config.yaml
dataset: "Sentinel-2 satellite tiles (TerraMesh)"
encoder_bias: "all"
optimizer: "soap"
steps: 20000
Rows from block 6 of the encoder of a small masked image model, named by matrix and row number. Rows with one number belong to one neuron. Each number is 128 + 32 x the weight over its row's rms, rounded and kept within 0 to 255. All counts start at 0. Numbers have three digits each.
After each neuron's rows are labels from the 100 images, of 14976, where the neuron reaches its highest value: "strongest on" is what is common among them. Only what is clearly more common there than usual is listed. The data: Sentinel-2 satellite tiles (TerraMesh).
# fc1: MLP up (encoder.blocks.6.mlp.fc1.weight, 384x192), inputs 0-191
# fc2: MLP down (encoder.blocks.6.mlp.fc2.weight, 192x384, transposed), outputs 0-191

fc1.47:132147150146120167055083145109103113158114116114115097123170104155131139181092137094104140047130119103141159148127150133181121148041156147104059131068203074094191119069109141191148123096145189123173152153088134121152129191136142123171126100158097155170103088133144134132144112081112125123127114156134140206150171111161127115131128144155164143130096095092119139162091126168148122149148105110127117123151157096131167138131144178143060200051147104111129102080130134112085124164157127132184074040075085121140101146137179107093157112158145150128088122148179132137144086109106121063
fc2.47:117104111130127112151078111129129157076173163168146106184081121126102141073117173128053129126137111117141098129108101127119095117072166171094039117156150189061117164121118087136107196166178119189138159132155166133074153101131143144071116105153085073105108122105145181187136125151120140129157163120166108097103083139107115132061125093128084174191131076140148153165085062083076135126092150132160143104119170101089088164137118167128138123151136098155127154186165150183109127113101163130098129112123106151131199176090099174095115097115143129168108120156144159166102177118172081121
strongest on: snow or ice; flooded vegetation

fc1.70:099123084060105160095140107173141119169116123109174151153075122169161108121118111108119141142103091053119137214205152177186080136143124081146105094054168124145134118137120101126155033113189142139087085144150134133119150157118137139097154150144121163087114160079140128104143142061106078157105121130125126105147122123174179125116168117120135134074157090160087150120134121155128157135076143083090087131161159096184132104125091159144133142196127074132127112127199148116081154163100092077064100153109135128059217162159126132096103144109125092153110139117157150105146149096146152092
fc2.70:169146139179094124103184112069077201110134133112131158119137094057136150191078120110154134116124138136149083122108081131081079147083130106098134132127094117095085121091129153139118186164106102046148135121152123133130155080103148105070117100143160153133155146142065173222144086147195156158138118125068151099149114079124060195089113111127122135117206135176146146164129127121123187080161147128118091126121104178124156122118148133108114114119162130146161130091129212162097162136118086134155165152092145119159064125120136149127153104124206140112173100141140111109103106142107201158
strongest on: main land cover: crops; main land cover: snow or ice

fc1.44:182150128160056085096170094094151170125169088131100096128163100109078165132138178042128176138127171127135120100148134131137116144141084128129142128128105086011095130101125084062097096131098118161133172119172096175150089134077113102138151125187122057082148109097140097118163121147087129196054137088091113090133071117149155124079145144128160098125166117079102164096107138145156120102133117104095143133140153147141143114142151120093197172094139104136142157125186145109111166132163102106130147132138137107180128194132162089167163123188126185141117150144164147118063079127112161151
fc2.44:111175120182133129185111179099099073092142095139091061131184111097168186148094106099133124109103087141067114099095097175111119157073065121124164109127127127123120188117134169111136107178151114160082133129115147120074178097136166167084128163149123079139148085121146126136111049164128124128115178104143168107114144134120119134101205142128099091161131116174153188132121159111104133097131080124126129192152145173150103118102149075148109168131116136127123134088107094219081139113164169136191056099081110108208055134122165080100132109159128127158089123135119167145159089131120149151
strongest on: main land cover: snow or ice

fc1.72:126105157123111213074117136177138125143119114119122108139131150176192098143045138126205117138093119106132123113118156096101156171115127065106188087106196109086109123105125099114161113128143141095140142102060132121144161163148110077146148128146161148155151072108115120121130129188116134155053086075086101123090069079085136133118108155108126106121118140104139137113142131130103180124055143070088119112151129126170101159109118206160097219164208176149143111109144098128102144106124123100098092084145113123150131144114162148127136161126150078102129132124216185196149085159119146132
fc2.72:141103144142103079170175120124212126071145127182094146065082127092127076068143168104163184144168176176129065095137086128114079138160153146130149136213096142165173070182147183086134175132171048104120119103083088115096132127124146113127127136103108089122130212121121113151132199195127117111144094138127155139124133127105156151115111114124076110115140156128144147113165154110156177106149167126080121088094072146132094117144164098192106121097034157110137147165105062169093092133153121173110109140156129133122134164121101122176112126102116144095163144121145099117134140156136141163
strongest on: clouds

fc1.127:109101139114108141097102147164148165119130128128109183131134097211127060064149150119057099169205119076091095191148102151152153110124104125184141103093127089134156114133112151072152132079164204114127087124148113139137205197040093140081125082086120103161144170137124154128220153128148133099106109083154140112147099094105141115137126145100170167092120085106178166191150133168120119089127144085116102186146117141134146094140075124137176132128121087149149130176112126151139113076174126153093101120120158116183085114151134141134152134180092115142160123064138091117165128167112128146
fc2.127:191146168081120090172122096125166145147160099124082171130113097159132097121159144143125145170119194149120137185073109139123112134100094119186103118158144113104114151147105103099102149050088115134153081110167094149167144179162157117173146151078117164117125106119073127124169123117129101208163030129104148160101133165159137195142182113113133143157212077093088116199107208083114102101124126157127114118129161095144165150168138113123155134098125132084132179139130177113124149122138115044146149123123154140109146106138101134117130137111123109083146100117195096115055191139158130069
strongest on: crops; main land cover: crops

fc1.379:118146151161128119104152031133151129112107167111120138152176178158124110083166111115133161145087117183099121176108153098129061139132098131127069113165079095126114098109109158152061096132087109094145176171159110142119089140109163170186063156099127194131140129152177148133150169179190125143096169101121137054084131142089107117116138123143094201118147125133082097072106170174091151104086122173129142129147143125154117105150074146105111127102117130110129101163161183070123144178165150063116161147081163150143110124124077143147126172092101088200148153115146052102096126125177128108
fc2.379:094097087110115155166120185168130113080165109123144157085125094133125127154105168076152126123160099041180132098126160170180146136137170165116128085149112137106133154135137078131132152128156172151122151126021132165167114111124119133166146133133128125113144150149166075146109084114132132097150156114149060116044089172125125122130166114129177109146171058055145156162178128174085148139117102088101133118086067133111140158118195094095145108130117127149125147082151165158117145100137168159147214032119160123175146159126093163075149090136118137097178134102130140110083146137189151137
strongest on: main land cover: water

fc1.102:129170146101121132099114118103123126124126140117144129153144110115168077160123165109138152080142102160074142077130119115095100143077135102107108161146112076166168068183138136192133136173122132094146162137080146110147132092122119145057095136118118118134084132134108101166114071106202147130077167137089129096191046107068122105087076074141125176076066148135118169160122091160088102153100180163116142112095146131187088142123157121120169164159114166140196136070125113153147155136112143182105111181127128093186058135144100120163114155161079148170153143215087144121166111104134176122
fc2.102:095049121182145149088104172174097084109114130098154139112139154194085144096144106092117146156091142112141092153158120121083199112118145147114107123140145200082129140095136124108147155130173147163134092149144159098149148121126069146104149155092136163135197180117119140166113152112122143107118151075101187194062103156172164088129127155152171134167131142142117085104149113115162139107135052093144083141117100119048159181123165130112065137147113091111154093163121094148117119107157082099125127128152101176064173160107110160070131132122086075117034099042137153127151132146117100137
strongest on: main land cover: water

fc1.253:122145170140049107117103127128142118154158121200149126178098185139092140191116103163133161121142089116150144126125203074080121084166091127139180155101119154123166122131142171079151128158112076113143080165171081099154163136108157135107132072148131121138138124062144097075113146064141146130162156146103168092079145140148105131077119080142118147104091115096115144112144174098076148160139075163070098234106064157127135109175137125157118152127137142146091110169103134086145176117179105105080081129151143127204128080119142165053105166160101097128134126079147149121125107137165160121
fc2.253:081165184169054096065163167176140137150117117140152112159030122129142149155131112139086120152107077116113128088125102092054059144147149122127137157110155182119137127131156181125132099127067122098149137156165187093101138137144080201124133120171104208171171134086154105150142162141113144154151112115122133100148187143141126133130130088176151119104170128123153151132104068165055121151074163190098125153145126127112092098120120097135144134131107190119110130157231075126140198120176103138090057142116122120117132138126125172074118158145098137116117094070086144116153144138138125123
strongest on: clouds; trees; main land cover: trees

fc1.125:118124059139156146082131139132147123150099067170070111100176130107116170163133114121118171181097105142125138119166146174120155098124157078131111103146127155110128129085066112109122195153146064071077147140235125110200099178081120115136078071121056092115075161152131129088110087108098151128094161120153139140122172113097151125185143158129117111102118128128118085098133094153151162192082090165113173090125126187115163125088104067144122148178118163148084151208150127107129154104170143155148161160070125087100106135124156140174153080155110074130140165132086132137117119102098146135
fc2.125:128181110126149090128129205069127130155141075134099116128053118142129105213109173121146114145106155089077041126092113156111146100177145135155065110157141072084142144132099152143114135174138083105156113176082192146084177112135115143117060113139132118103135066137103177135123163172158177127167112144171167173130168109125143178113159154152089139151129091095166064171106109045132178117077134118158165132133161106111156137127118177127153136120151082160113091134177124098141128097119147096092073153129179127140114113136115126152113065120173096131156116151112111061166129061119150146
strongest on: main land cover: water

fc1.57:150076142181092123081093108178170134160101151113098117103124171123083097165131124123134112127142163149205131108194151142127141120125127127140129113134138077089084155120166121134133110119130183113122136186111127068110109108093141146121136102155086141117174124102054138153122103185140117175083169111095098155142118098206150094153182134104108143117094140150098137114087083109051186072131099131148190108158112139123142116084144120154126127073122148101112146070100148144106079106124152079156175137139124085221116117027096106127176104087133156102144062116161081167152170116168166175
fc2.57:091091080197129135118163142082154170144194181120126113135155104196117116104137116165150049074117168082137124150124115135128111098133100125106133138194161093151072114183114123148092124106109164140091191117167142147140093158094187115140078108126139156135100101068118083076120156141076145133086174113119100120143101112119123178169165182140173157135144155159115113157203076114112115184067105133075116123147152135037090149142083157138147154109156126095120126137138117115135092121098110142120176112131143075085165097133142162173046146178134164122152088111178113108158122088158128181
strongest on: main land cover: water

fc1.144:151117125145115050116065110145147155134141139120086137166166109087157181102161124099097157140122158101112123161062119078195106120134171125157125091078169113096193205130091143074141099113157149154134092101101134136111091114130134147146085136103114112081125081065178174164146097132100111171116135096069100086148176169150132101125169139145153109158156092098078111150114145084121065164122117123173129148160086166058072106107195118142166149174116114059136120102169126140113159115125137134109181108135191147095165126157039149161102111131161126085141138109185157086104094129109095129
fc2.144:171110144136144131170141098107146154096141094147121141149063136142079091096126174130098139094106118098124115175148137133085131129067114175126129172155111196124156163142122127095078194136044123123143152108126127106166112163133145111124105132131121087116132082168099042182118206144120161151121104135074216133172156130114080128088134143135147153112132116154077115136113174082116136132147114122135112071093118087133151135089128096136215127095098024096061137104146152091145179097155143026146141123095127088112105160126119178139136119140151205132154121103143098126118122166110172086
strongest on: main land cover: water

fc1.98:172149135126183106141154169096088190157126123145099125157110197098096190096091074121146099182126164151121109184072147119165073157113134091118128091136135091108121175127119182117161101193094127068122062124130152080125126127185125131175101134108128150050118069143099063109088141153113083106108146154099161119105115169195172156092134153133160100150128080133082112156158135103117114138133133161176132117109133160076127117090167155131087144074127172092130171061141200053125078130161125136149111136078142138137161127081133103130140134145173083148157132171144104107107148100107076170
fc2.98:122119126098130124155088139140145119118151082122167113085110066218141118217141145149114089122102142111097126104147105164159146120098136161144150135119138136145090137161106093146141135056163121158136083141105098136180121127074128092109159109101183097171136157106115177153167096051099162100135114117118108123061135160194106135120166121115061093104106148141142135091174111157099163082106181082076134138146141145156154139100160098167126101160141115130112117136071078143122044089094138103058074127175093166177096155117133166102141140111073114118049106071146167072185135135103115098
strongest on: main land cover: water

fc1.221:174128082062104136143136062154164109111164050167114117096126120131123086174157123109086166107150083134160111140184160173123176120156097093164112122091144176099131094153119099191130155126185116135128094106191059197096157120093169098085107154105184103129091152146093145146118128081135123114156144130146143102136084107060088152078128109138095184088136102131147129149112205165141154113137098122120173139081153099151126109125076145136105132154139145141142121124058146139134130120111141075116135141130215182129120150129134077068099170076113107077115146043125175063142121129099131131
fc2.221:067148151116149171096135155116118122152054121084138130117120112093120155122122127131121118133157190151121065111125057123119062074138181112081155105129110094054121158122170131090117103145064188111128168160164147073112151128175106107170139118149190189133177110124168088066141179188149107207073137124126189119109133132116130138178145160145141092165118107144171070104168085113099069121135178108097149163101120134160096121106151119094136139139117130154133174140098157102130154195141141138114121125138110090141221137120110175081181102160144090160169145165111150119085145092133127093
strongest on: main land cover: crops; snow or ice; main land cover: snow or ice

fc1.311:139129108151138165118099117089132152144105101131160116181067136165152159093118137148152084051115113184125156132122164128153077136105150141134053093059113086127135094093139156131112148147140171081081063122117153073180130187173135130105126147090118091153079117130119148090117106116148078108152127108142171098134155112068168125127087134177158157116078105139076117086110157169182140184161112095164166124181150120093150130152145230083173110159102131141110152164107121101202158108216120066090109064123134147138134163132107161111138166146186149164089163147130085142133114122129143143
fc2.311:135151091119097127114071157121138107093183159132064102091114088176144125082127122148105167083089137098107212095129157152154124155164142100143155115187153066170134069183082129085140147142094137171184100072123144157159189125076176105165085131094140115085112091104045071212137125159159100140087101150174086121128113125135140152165149084130152153103167143090122057112153138127132145135101133153150140161160145150093089097184114082144161108140108156103133174141138089095080087177139150140140089161167119140114086171114153117157111108183084148176106099120108122175127118119133166157
strongest on: clouds; main land cover: trees

fc1.356:165112137138101113090134158121114161177112113136087051136180114166096135158097141120049121147161154164208159163124070137103159167126083154119156126151160047103141171110102169056131087155100108101104154141066126148170072130101117110120161119187073124155157133142146103099100156132117147154107152074134121121113164141153139042148133125161160094088123110091167119100129149142204084114138114090128162140155141100083160150170154087079153093150105138104104144188174082077133168080170076152164137141123077107137114145076106151132166100160110152134146172193108145097166144121139164121
fc2.356:156157129164126087113133137124082115182075065117075106205127154115101165191079148140129138185145145160114105099108098117117123132156171079132171128070101125113129077101162194127181140106125115093111148148109145086129143121122089186107138112149096113150192141179237152143166111151157068167102131156051131109118180100149154114176146126174114132119158153089142158136089101171102095124122173141108112172105123108119101084080108072166135116116197171147080107152157128089133170073146117089091126136091146114165104112165132115148227125157125117140148108116075133127122109113150165120
strongest on: crops; built area

fc1.64:191077147129175149152064151157145148182078146139153102142148102100125081103150099177125189124163111085153139089096080099161170093155112155123152153108122115147147150111062118107151142177126096124096151112169140080136120154142149155123086121110147139124232132143169169104124114071150128126115105133149137104094159165105157144154128180115165078132140151142170166142046145181126137179189111141150098148122090103044118076135099148151074091144067146115151153134108122156097124136121133099123122071160102205158099164124182104122081173172127105114061064119150148098149071130150126137
fc2.64:149134115126159135156103070076145146079077085160095104100147181115190093168078061085096114181127116154152114085122120126130138121073141088119145122069173135164054144125081110132184148147129186130079127084136128210160125156124122123072125126118213126098163171170147169146081102110116146150128100116102141118125131146184152147096125165165132120105159114120136160159097106108164138098136111126155105113150102134080120142179092139139088090146134110121134112089078149156092110103108097185117167136168089125050140170171146195104136184181145124153088102113118107039105153162137086118
strongest on: clouds; main land cover: trees; main land cover: water

fc1.235:102169177085105105132130188173116158096119063174168144102054143129117081099118185139098158184098142078045145122154116104135174123161095140158139137108124077170142104168148195131105126125143100111074100183158151157093070141175126156124199169098092119116063133097195116107108201097089152117121163117136135138146097150092190126132059123132159134093096168134177047119144136177106115196122178132098155108120166083128117116149148160114139135161147123091103110128147120122053123125164080113111133110102108119110146147121088109164130165140092143128081076094147108132134087142100117138
fc2.235:111099109085157113163154138145122137139117152102172078144096112136117103131126119118147086107124160162085122119188149183093147133181048069119106114148066060107090091154139151075073106112147116090094192139155104145115115154131126077165169100134127157092080143132158164161130125120140131079157157085077101148108130121149108161179128104121101139130132140111129160123101067164162127161207134142100212111075157173102174150152094087090078142087189099120148126194146135146120090129151144160144187117093106169125065105163074126175136130121111151182181141170108111093119075113159175163
strongest on: crops; built area; main land cover: crops

fc1.121:104140142133125100105136058087112115155145117143102096109094157121160162171147154095105093114117131112082136116143160137122110163117180121105140132163241195149112135199099176117099145159117170097120137089162161116100128123144121118091177175129127111135168095191154094102105117097136105142102130120069153140072164105100170085112127186115189162154116120159086166123126106158130100181158140102075105080163137110207136128136120159197129092122121185072182112089072117192174142136126087141118123139138192104100190136090144117092114118106126136192138151124053108121127182129081106101
fc2.121:150109099120084089107155167097114131064119143118157112120095092094102159112124144129113101166102141174132107170147194166087141117171109097133110147192088103104085073096130096133121137120107107161156106129180097168139121191122146134098221167107100162167125131125077184111135114127131086117138068149117171140095101152159165134109118087118064169096167184134098095110114114128141124096196123148194091158115118122110170141110140160136115073077130104131130131176129170146083109104180109052156087121103145204060111096151159144192181106102138111104181121145096083133066081120130158109
strongest on: main land cover: crops

fc1.359:083133149198155158087171121104172156138133066122167115110138139098192110101140070120131125120112094156113127140099115167076118145176125135182171087077107105094195122240130061089069101141146110107105098145141127129106137130109147139128165157152121130151121081125145078098085136097187136164166154082102139123162123070155193121104158169109128174137137139136093167069140122153113099122084127166060060134175087128159118115129086125152143060141121157153186111075144151122160135133080117120153124143136099114158168068113157105107160106159134096120156180183161120153082134188128124113
fc2.359:223132200158056128099164080141175129112102123088093152175142133117114161155158121112195121132110113158109104129176114104151152113169084107178111119144126175094058191137134137208124090115080087150133099149060142055153116126084124097089149128132204141108089099158135156123108083138142094131098146156134102127106172116073111102080119132129146091097159161101120149106136130150134170180176127090086177183192101133100130148098173117161080126085160144169147117146178142132146102108134103121135066134133104100087101184182128107143146093176117136097171123092131145153086098144155131150
strongest on: main land cover: water

fc1.187:083163135117109063144142116164162171118172141169066183087183171068150146167125122166098120138159111098096173067121114144156123124204136122122092126116157127087097159122149130110094162115128169142140123173132090118055155116173115113070109174144109047173085126208122150153074138180045103094138074189130185121096122101120100147133120154122141077129136156156174146139148141114093111166120113123100161123123102141193114144148100166115111125181148187105131155130115095161176122118119095091124085174129140136079187113086082121102122152135157096195114156180102111114110143109099151125
fc2.187:098135115158116132102102120112069112159049153132155091146130199212137116140184122154124184101175121133143147133127106149098196085099077148106156145138149173144114107083140106087130128158171131115137180139126133127119158102147123138066165143081135134159121055133150086101090176149090111098177113121127123115131106160162120137142127107123056164069056102079098124137165165154152090200082049146116079102124164083155150140152140175106163139167118092114140136127101108090114162091128073092128110172142107142150102136102177115066107144155166100143079147154110106128120068152171165062
strongest on: snow or ice; main land cover: snow or ice

fc1.151:130124131113118167120110097090127146060059096117153117175122117141189097143100155089118125090110070164090102109132176145153097161158127083128126143103130068116112127146168123121153153072124139053076101097120161109191089168107139166114117137094123116150124164136151091074103086128095132186192094121169122159117139137152085112161213145141186133148153117121128063112117098116086151172125159116172121155110126102124143078127148086197133122137103126165193141189148171140168164146145119112119053143089151114114169098155178163157106178139196156107154189125153131083137128140045113121
fc2.151:122195142118227130151125153103199144140171128132079131076168103231157148097169128174152139102089136137097166099177166136126101132105133130077143160140123097149117152161107104060082090165096135136087170123102119151129127139112147081161144159129212130108104094103054138105095130100128162106090150134119059115171147129110091097109168124146130062138121148136124133135138127182106130130103093126078116094158148091108139173154120115112086109149167151087081120097091131107099124154129121116210136181114187154097108103080171099158123159101110139114187102129063154183134081122132161089
strongest on: main land cover: crops

fc1.18:169168216120121068107126173135128135182110096130155031120071146104121114060111135177086084210101101091118142118118183098142158116198118090091118152161127102124079142137143105125156060167112083100136154125104095108140104172107094156141160136101136122146079195124085083107080123114110116114090099198126132121147094120100185111115186166147177122120121134144108126114192143178134125086127149117173177098158179122115126106179056119145179122125117137136073100129148132162094175165149063156115138140095124127092199163159147143117094114138111135165137153110136112096146133137140115088
fc2.18:113174152154171102119145119125193149161135096132075125165093139172153134058072127160142135149117130105089086135105115151150128136116156078120144139176133124112092163123097103134178062152174082123122107108134107100145076174080109154079118112134189092093163154143103124068055114141150124161111098126086057165189154111105191172069164117119136122139185103154129139132081157159168096080106087124178131138122131151118122121120075125101150125180103124108111145161158159125167106197123068080151045152078127117065182144157137196125134100176113161140122176126134123085147118162158125110
strongest on: crops; main land cover: crops; built area

fc1.249:126084188118145158151140137119121191120145078128149141163172172075102159105130089111100174101118148109104129163065096096157077092123137159178147149113137117183155109137128119179186101115185183144075131116142097106109176091079139176121110107150088158155132086171113125150133125167187178140136126097159081137163124120116100120134102112132102102122096110091168106116163164124119156134126125142090128141164100132118117149072155021137163147135107184083158152095151121169088114086083146213056118105128106111098125150146071139117083109092083084118154119127152177098170121091099066203
fc2.249:068069141123072182178131096173101145180172140157130182182098069116125119056166180147104172150157186134144145115138101132159094092162166158141118131217107078158121140118059168106096095070123099105196112097072129088096149156156108140126045140170148116124185103134115156090124109187159129166114154129132111150127166117096109088115104098131148163122131097136149119149106163109184103086155134169178102176129122130139119161191096071102114169151108180164111143148141154117163114185108159141157143152134132110097128147136070152118081116125071096132143110070120141116142143097128114097
strongest on: water; main land cover: water

fc1.29:146122157103173060111109075128094120100250122162095143135119131142183126119112098131118125138079122133138142127133142161192054106173170165126133122156147174103105127155159070134092112169142123099119168091153089143059109071109111070116153063095117160138115160195100162088128118130098099120172164132134107144167103119094168150098157134118133139130134072209145161122124133130090137168087125184155105110128116098117091142126157108138178116156141149103118100103140119054135138113112165146109153185164185158153213108094175092157172116134178120153105123111140162102072122183087130093
fc2.29:164110152072144132151143119176123103144160164131135078168144129136167155144101120135146114188155074145148112151180122098144093122124127140204088168116117113128093111151114115116119113186209128124060126120173110086084110174094121110075121115135066180105153088085095131136145150094105178112153165074079161175094078169176168185095160124183102081110081122122104166126102153135101111128130076177140089099115094085076117090152106153123128142157144082138099107111112138094122166131125114122127140094163147178056109203170121086125191052111112108164115154147178092116088132134152096099
strongest on: snow or ice; main land cover: snow or ice

fc1.75:124127114147113140141122086126133096166172199154120184104119120092152129170108119077180175101185122173168079120116117166120149166143117158140181142134117120116082123124152184146133147084109171152140104177141130170131161039153173127098109072136150129042187126078215166134163149153117111150141108150106100109109180171158144141145091142148113146182090112136097095108085112071113150160129095146125086183080072169106144108080142154105118163142162086157159126133144094083125111113151158116092116101148106161144023128061161113115191151134180138126113135105140140154142110115114166176
fc2.75:168125174126137105124143174162140175154117058119112091166109155136173122049126149141087129166061140111107162130145136103172090123150125087102127115158189090135167146157114134079144052214131085129133133085150106090155056200115070167152137162109105135176131178149084135112080111128124110135126093128128121138181080111116093117098180155119160138081152087137137175171120169166127107115108168128133168082133214134142101161176109117123152121143097161113148084132123155140145131103136082140124114180081139129078206125160146162159052110139063181142141119120085120102131122141130101089
strongest on: clouds; main land cover: trees

fc1.207:141144172129154144131145175170130147108142166199126126155170047098117097121147121122078165131138138083164140093128149089142126145140065185203144169128130141096107150155133108148114122143146092112155149179171117096094089158070163116135114145124158123155182064131133117110085108129124080140138119090127101133119167086090126168200128116107142094158189132136170089101097139071190115086082159129188143169146134061104136133138131089162167080134102116137117096182149157160121165130117087076103160068161113151184158129138106110171117050111086128142115176075126116111121168191102160060
fc2.207:137114150146154113156116137112141142083119161169104107082165142119142102132122118126121134074102138133203134088092086179193089116143132112060130115120139087108131164131154082115142147105151194070090152134087190151141174098107133090115149112128176154087166170086133189118158089098121164136095194085179176085144118102133120136110135183143134141151161108108164152173133104073147142131153152112137084162115112096063137099166092053112169128129143121135112135155099079100102136002139167118119147124061120133186114122160187115122092152091139174070106095105097114126132150171161156090
strongest on: main land cover: snow or ice

fc1.377:123168197103109069159154130094158115135114074204115137134107116135184150126135159063113131075153167100132151121118054088138128138156086131162170107171115123119150156120031134145128124113141127108111119100143172196141140163157165130125121187097104087096169125098131160096050103100094160129147078158128157079066060171135134061115133109134147110141118068165131106122143163153121185115126106142087152130120085134115093087160139165118117105135056124065117174136065127106148154150158141126148141126127128091157156136113151170094168158101211139170094115202127149121108074121152136129
fc2.377:057122103126140093126188085125153188103159146123121096145139114098131147128134131103117110140162131123157143152061123164115203119091049124110163134104158106101148104092137129185159120148106189149084151105088127190058150141194130143165141154182111082074126167082142127171152149139101118114150049152092088204135139095145089104153147133125151111096135067114153163118148153112141143139160077157125122093110067147098110120117196104135085131110113070070149131176100170162054134162126104150146150148131121067089110142117077116098125101194182114166103130134128162134102109076101146158
strongest on: clouds; main land cover: trees

fc1.20:074150105112096136087102103135132163151114125122133193123106124146128110068121168180099147170150102102082200069151128116139096128164151037096158116149213118188179112150162120160137086120157111098149141102174181062152170143139156122125149080151086114110038131112166113099113138133145163157102088137108100173144124148088141087180105137188110166092097106092121120195117155122132192170141088075139113155157143129134131158144128152112152108120131144120131127074140178124084120169091155112069090141115120153072146129103066074144094057136153130116136156134091118156146062159147114141
fc2.20:171155133150167094158147118092108126186145154133154173131109146125153094157124138119153116034132150111106097160103107102114114133094110121148098179205102138143100198148089167127127184099062105124151114156140154133144192092125241104160114064130147139067156111146049128161119088120095106105126147123136154115120104176119128159128117076106139094188140096176093097101074080112146049176130132110149171136155147162141108102089138145147091132141106155119116121082109136118161151145134173145132193142098089134153083121090076147172166168104091139173167043147147133137127140101123106165
strongest on: water; main land cover: water

fc1.364:133197141115134140156125136191105151145099112116167096158162160098133139137096163132098135120088186117087131169104114135120108139138140150143136132148126117114122122123153167157121105160149189137101121118047111163103149152187116127121110220158168079183126113129161162169195130128131099196121113124123104106102176167153097114091103119111114098077086101148092106090165086147091088188149117074080144090119154129095159161048061131177148171159043181159075156188122137149108182106084121120142137137102104153129105065127135078147070124134101161107087133176086116118173122153124100153
fc2.364:123188057101183114126172146127106145160204125137108114138157102163146172106077146161118117128091120100088107136138122133124106211092133108108156096142084200107103156159164138157130124118088129082145148079117125105163111184126074094201146161109101094158082115108071153153185189149135159134065127155122109166164177141136139120052099176182129145085133150100165131126122162120134105151156064110118066115100160170114124102121092181175142117121100152129116127116125118106135170153183099137154133101073102112103113039147129097130144092131112123092123152128125135162099069121143042182
strongest on: crops; main land cover: crops

fc1.16:122160150141118120075146097133102165095087061092157134081152119124142102118138162137139104146105133094132205195133139137102153117143100140138077161098139142131127079161115071108119107150131197131066106132094135146156141089119121100179150083126142106186140149100140134106059085105147110165112186119185095143174115159149170034139098123138163060099111121148147124144091120190102148074122104108116169174125100045196153131156140109103143097123135147129080192049149161109162129132103121180160119137130164140151141169157142104146111183055053150125144118127122168109127111122142109067
fc2.16:189182100152116184095176164163130169134115097068152107181130151104126124110137107114115142146124180163085173096162148106187147130143173113128077155120114100133139185171130131060131065129109127091138101092111104092142080129126141112147103104088158153103186181116189148063087178119198175162085136108130153080122180176057158069142130109164139147165151152069130108154136138127074127095114083119160127128173141165123109154149092163110128125134098108104115105119112134082131158041132128165095153130135153134135125100138089117134105100112059110122165068123177130100118120186066072134
strongest on: crops; built area; main land cover: crops

fc1.211:150194121043121093094116114113138133129194125224139140172111104140105134115167141119145116111140138138076169167105102100128089148135155119150236109141122110094169083104133132141130095098167125156149087145170152161129152159132097124120119086127090087133084101048085094092143092095122122132116106078142127116165147131069142123156169106096064140153191111137097112107141101131144142132181169186205138148111126090070088158105118100123057094128173095119122135115165154134168118170101114138210181165117176105138166138135141130160159108128185144099172122165092133141076091116097158144
fc2.211:177165092137160129140123164071137128112092153131114112106096127133099152120110177184092109086151134106116162137158136046150044113109134111128084169100128164156092066109145120125101118134133160201103097117089131143142150143119160146076178100073145129164083163202114175129126135153164137140091121079175088094160133167152176141181130159109121179125155113184177167141158062086135142172130133115163129110143142077143123076123090165121110143061120225062083180116123080143105147150113157127121070119073109103153143132130198153158180131075119145137146124156120126089153132122115117101
strongest on: snow or ice; main land cover: snow or ice

fc1.88:107102124215148086093167132143124073085147071115141140160099111145086109093169181141132106155095089131105126181094152076101112156109138124095117151185149075174094075109112090089090162111118142082136042242143119132125094099101141127148179098114183138122137149117152134111142138160142137143140082098186108104126178121088170106089095148117115188156132155134164148137135122147189126077157078105085127182116077134189167112098113120198145141109121130160128165185197168126095121151139101130145117098103142118174157142131105090209087121159129142104134111128137116112155112119111168090
fc2.88:085146112097110118162077127103114130180128119108120074074084179102145132160152130130093173096164132119136131105128098174110080102180167203203120109076075156145130170143133146125121090149141163120119135134091151123141184151122154102098118168101180170127105110124162106124113095107079132106082175150109127106186146102160042187141128128089165125101142134111032123156120149172095162171177175140159136131117172121123108123128097132074117089162155110134103136115124072129145111157141171175068123183234159167101157124099167142028133130098131109120109135147114113151144148126105089139
strongest on: clouds

fc1.295:117142099163113142161151190102133165147140097146145053113119160106157116134139123136113148173052118090113127148143151093093108137112104159112169110132095174132057105112151186110117095088099129062058129113129098157162134111202194092114088158068161097070077126174096130161158161154126189091173122140096152167178095098099144140119159133119100108062099139117214156151128143095159108144127087111144105101101116156118142143100210117087117154126155101136136151120151130116144079172146123092093061132207112111117152133096114140148122100107109126130107120170131134055051118066121103135
fc2.295:092105129113125099117166100124070097133143137028095187170184116163099149117122135094177089119116123140108117130161119103211131148131140121189087171146112132165137159071099074158136172154113104156186128086152122075092077104107109153072120104127148135106170119142194157118124160154129077104105132114137120101176138105172150079192114132113073141205112134143056159100107160099160137095098142115096131098129194136119129145140114122093142143124101078118139077128146166133206116108094111177156138134149086168161095139121144082184142083120091098151126091121145109170143169204105177133
strongest on: water; bare ground; main land cover: water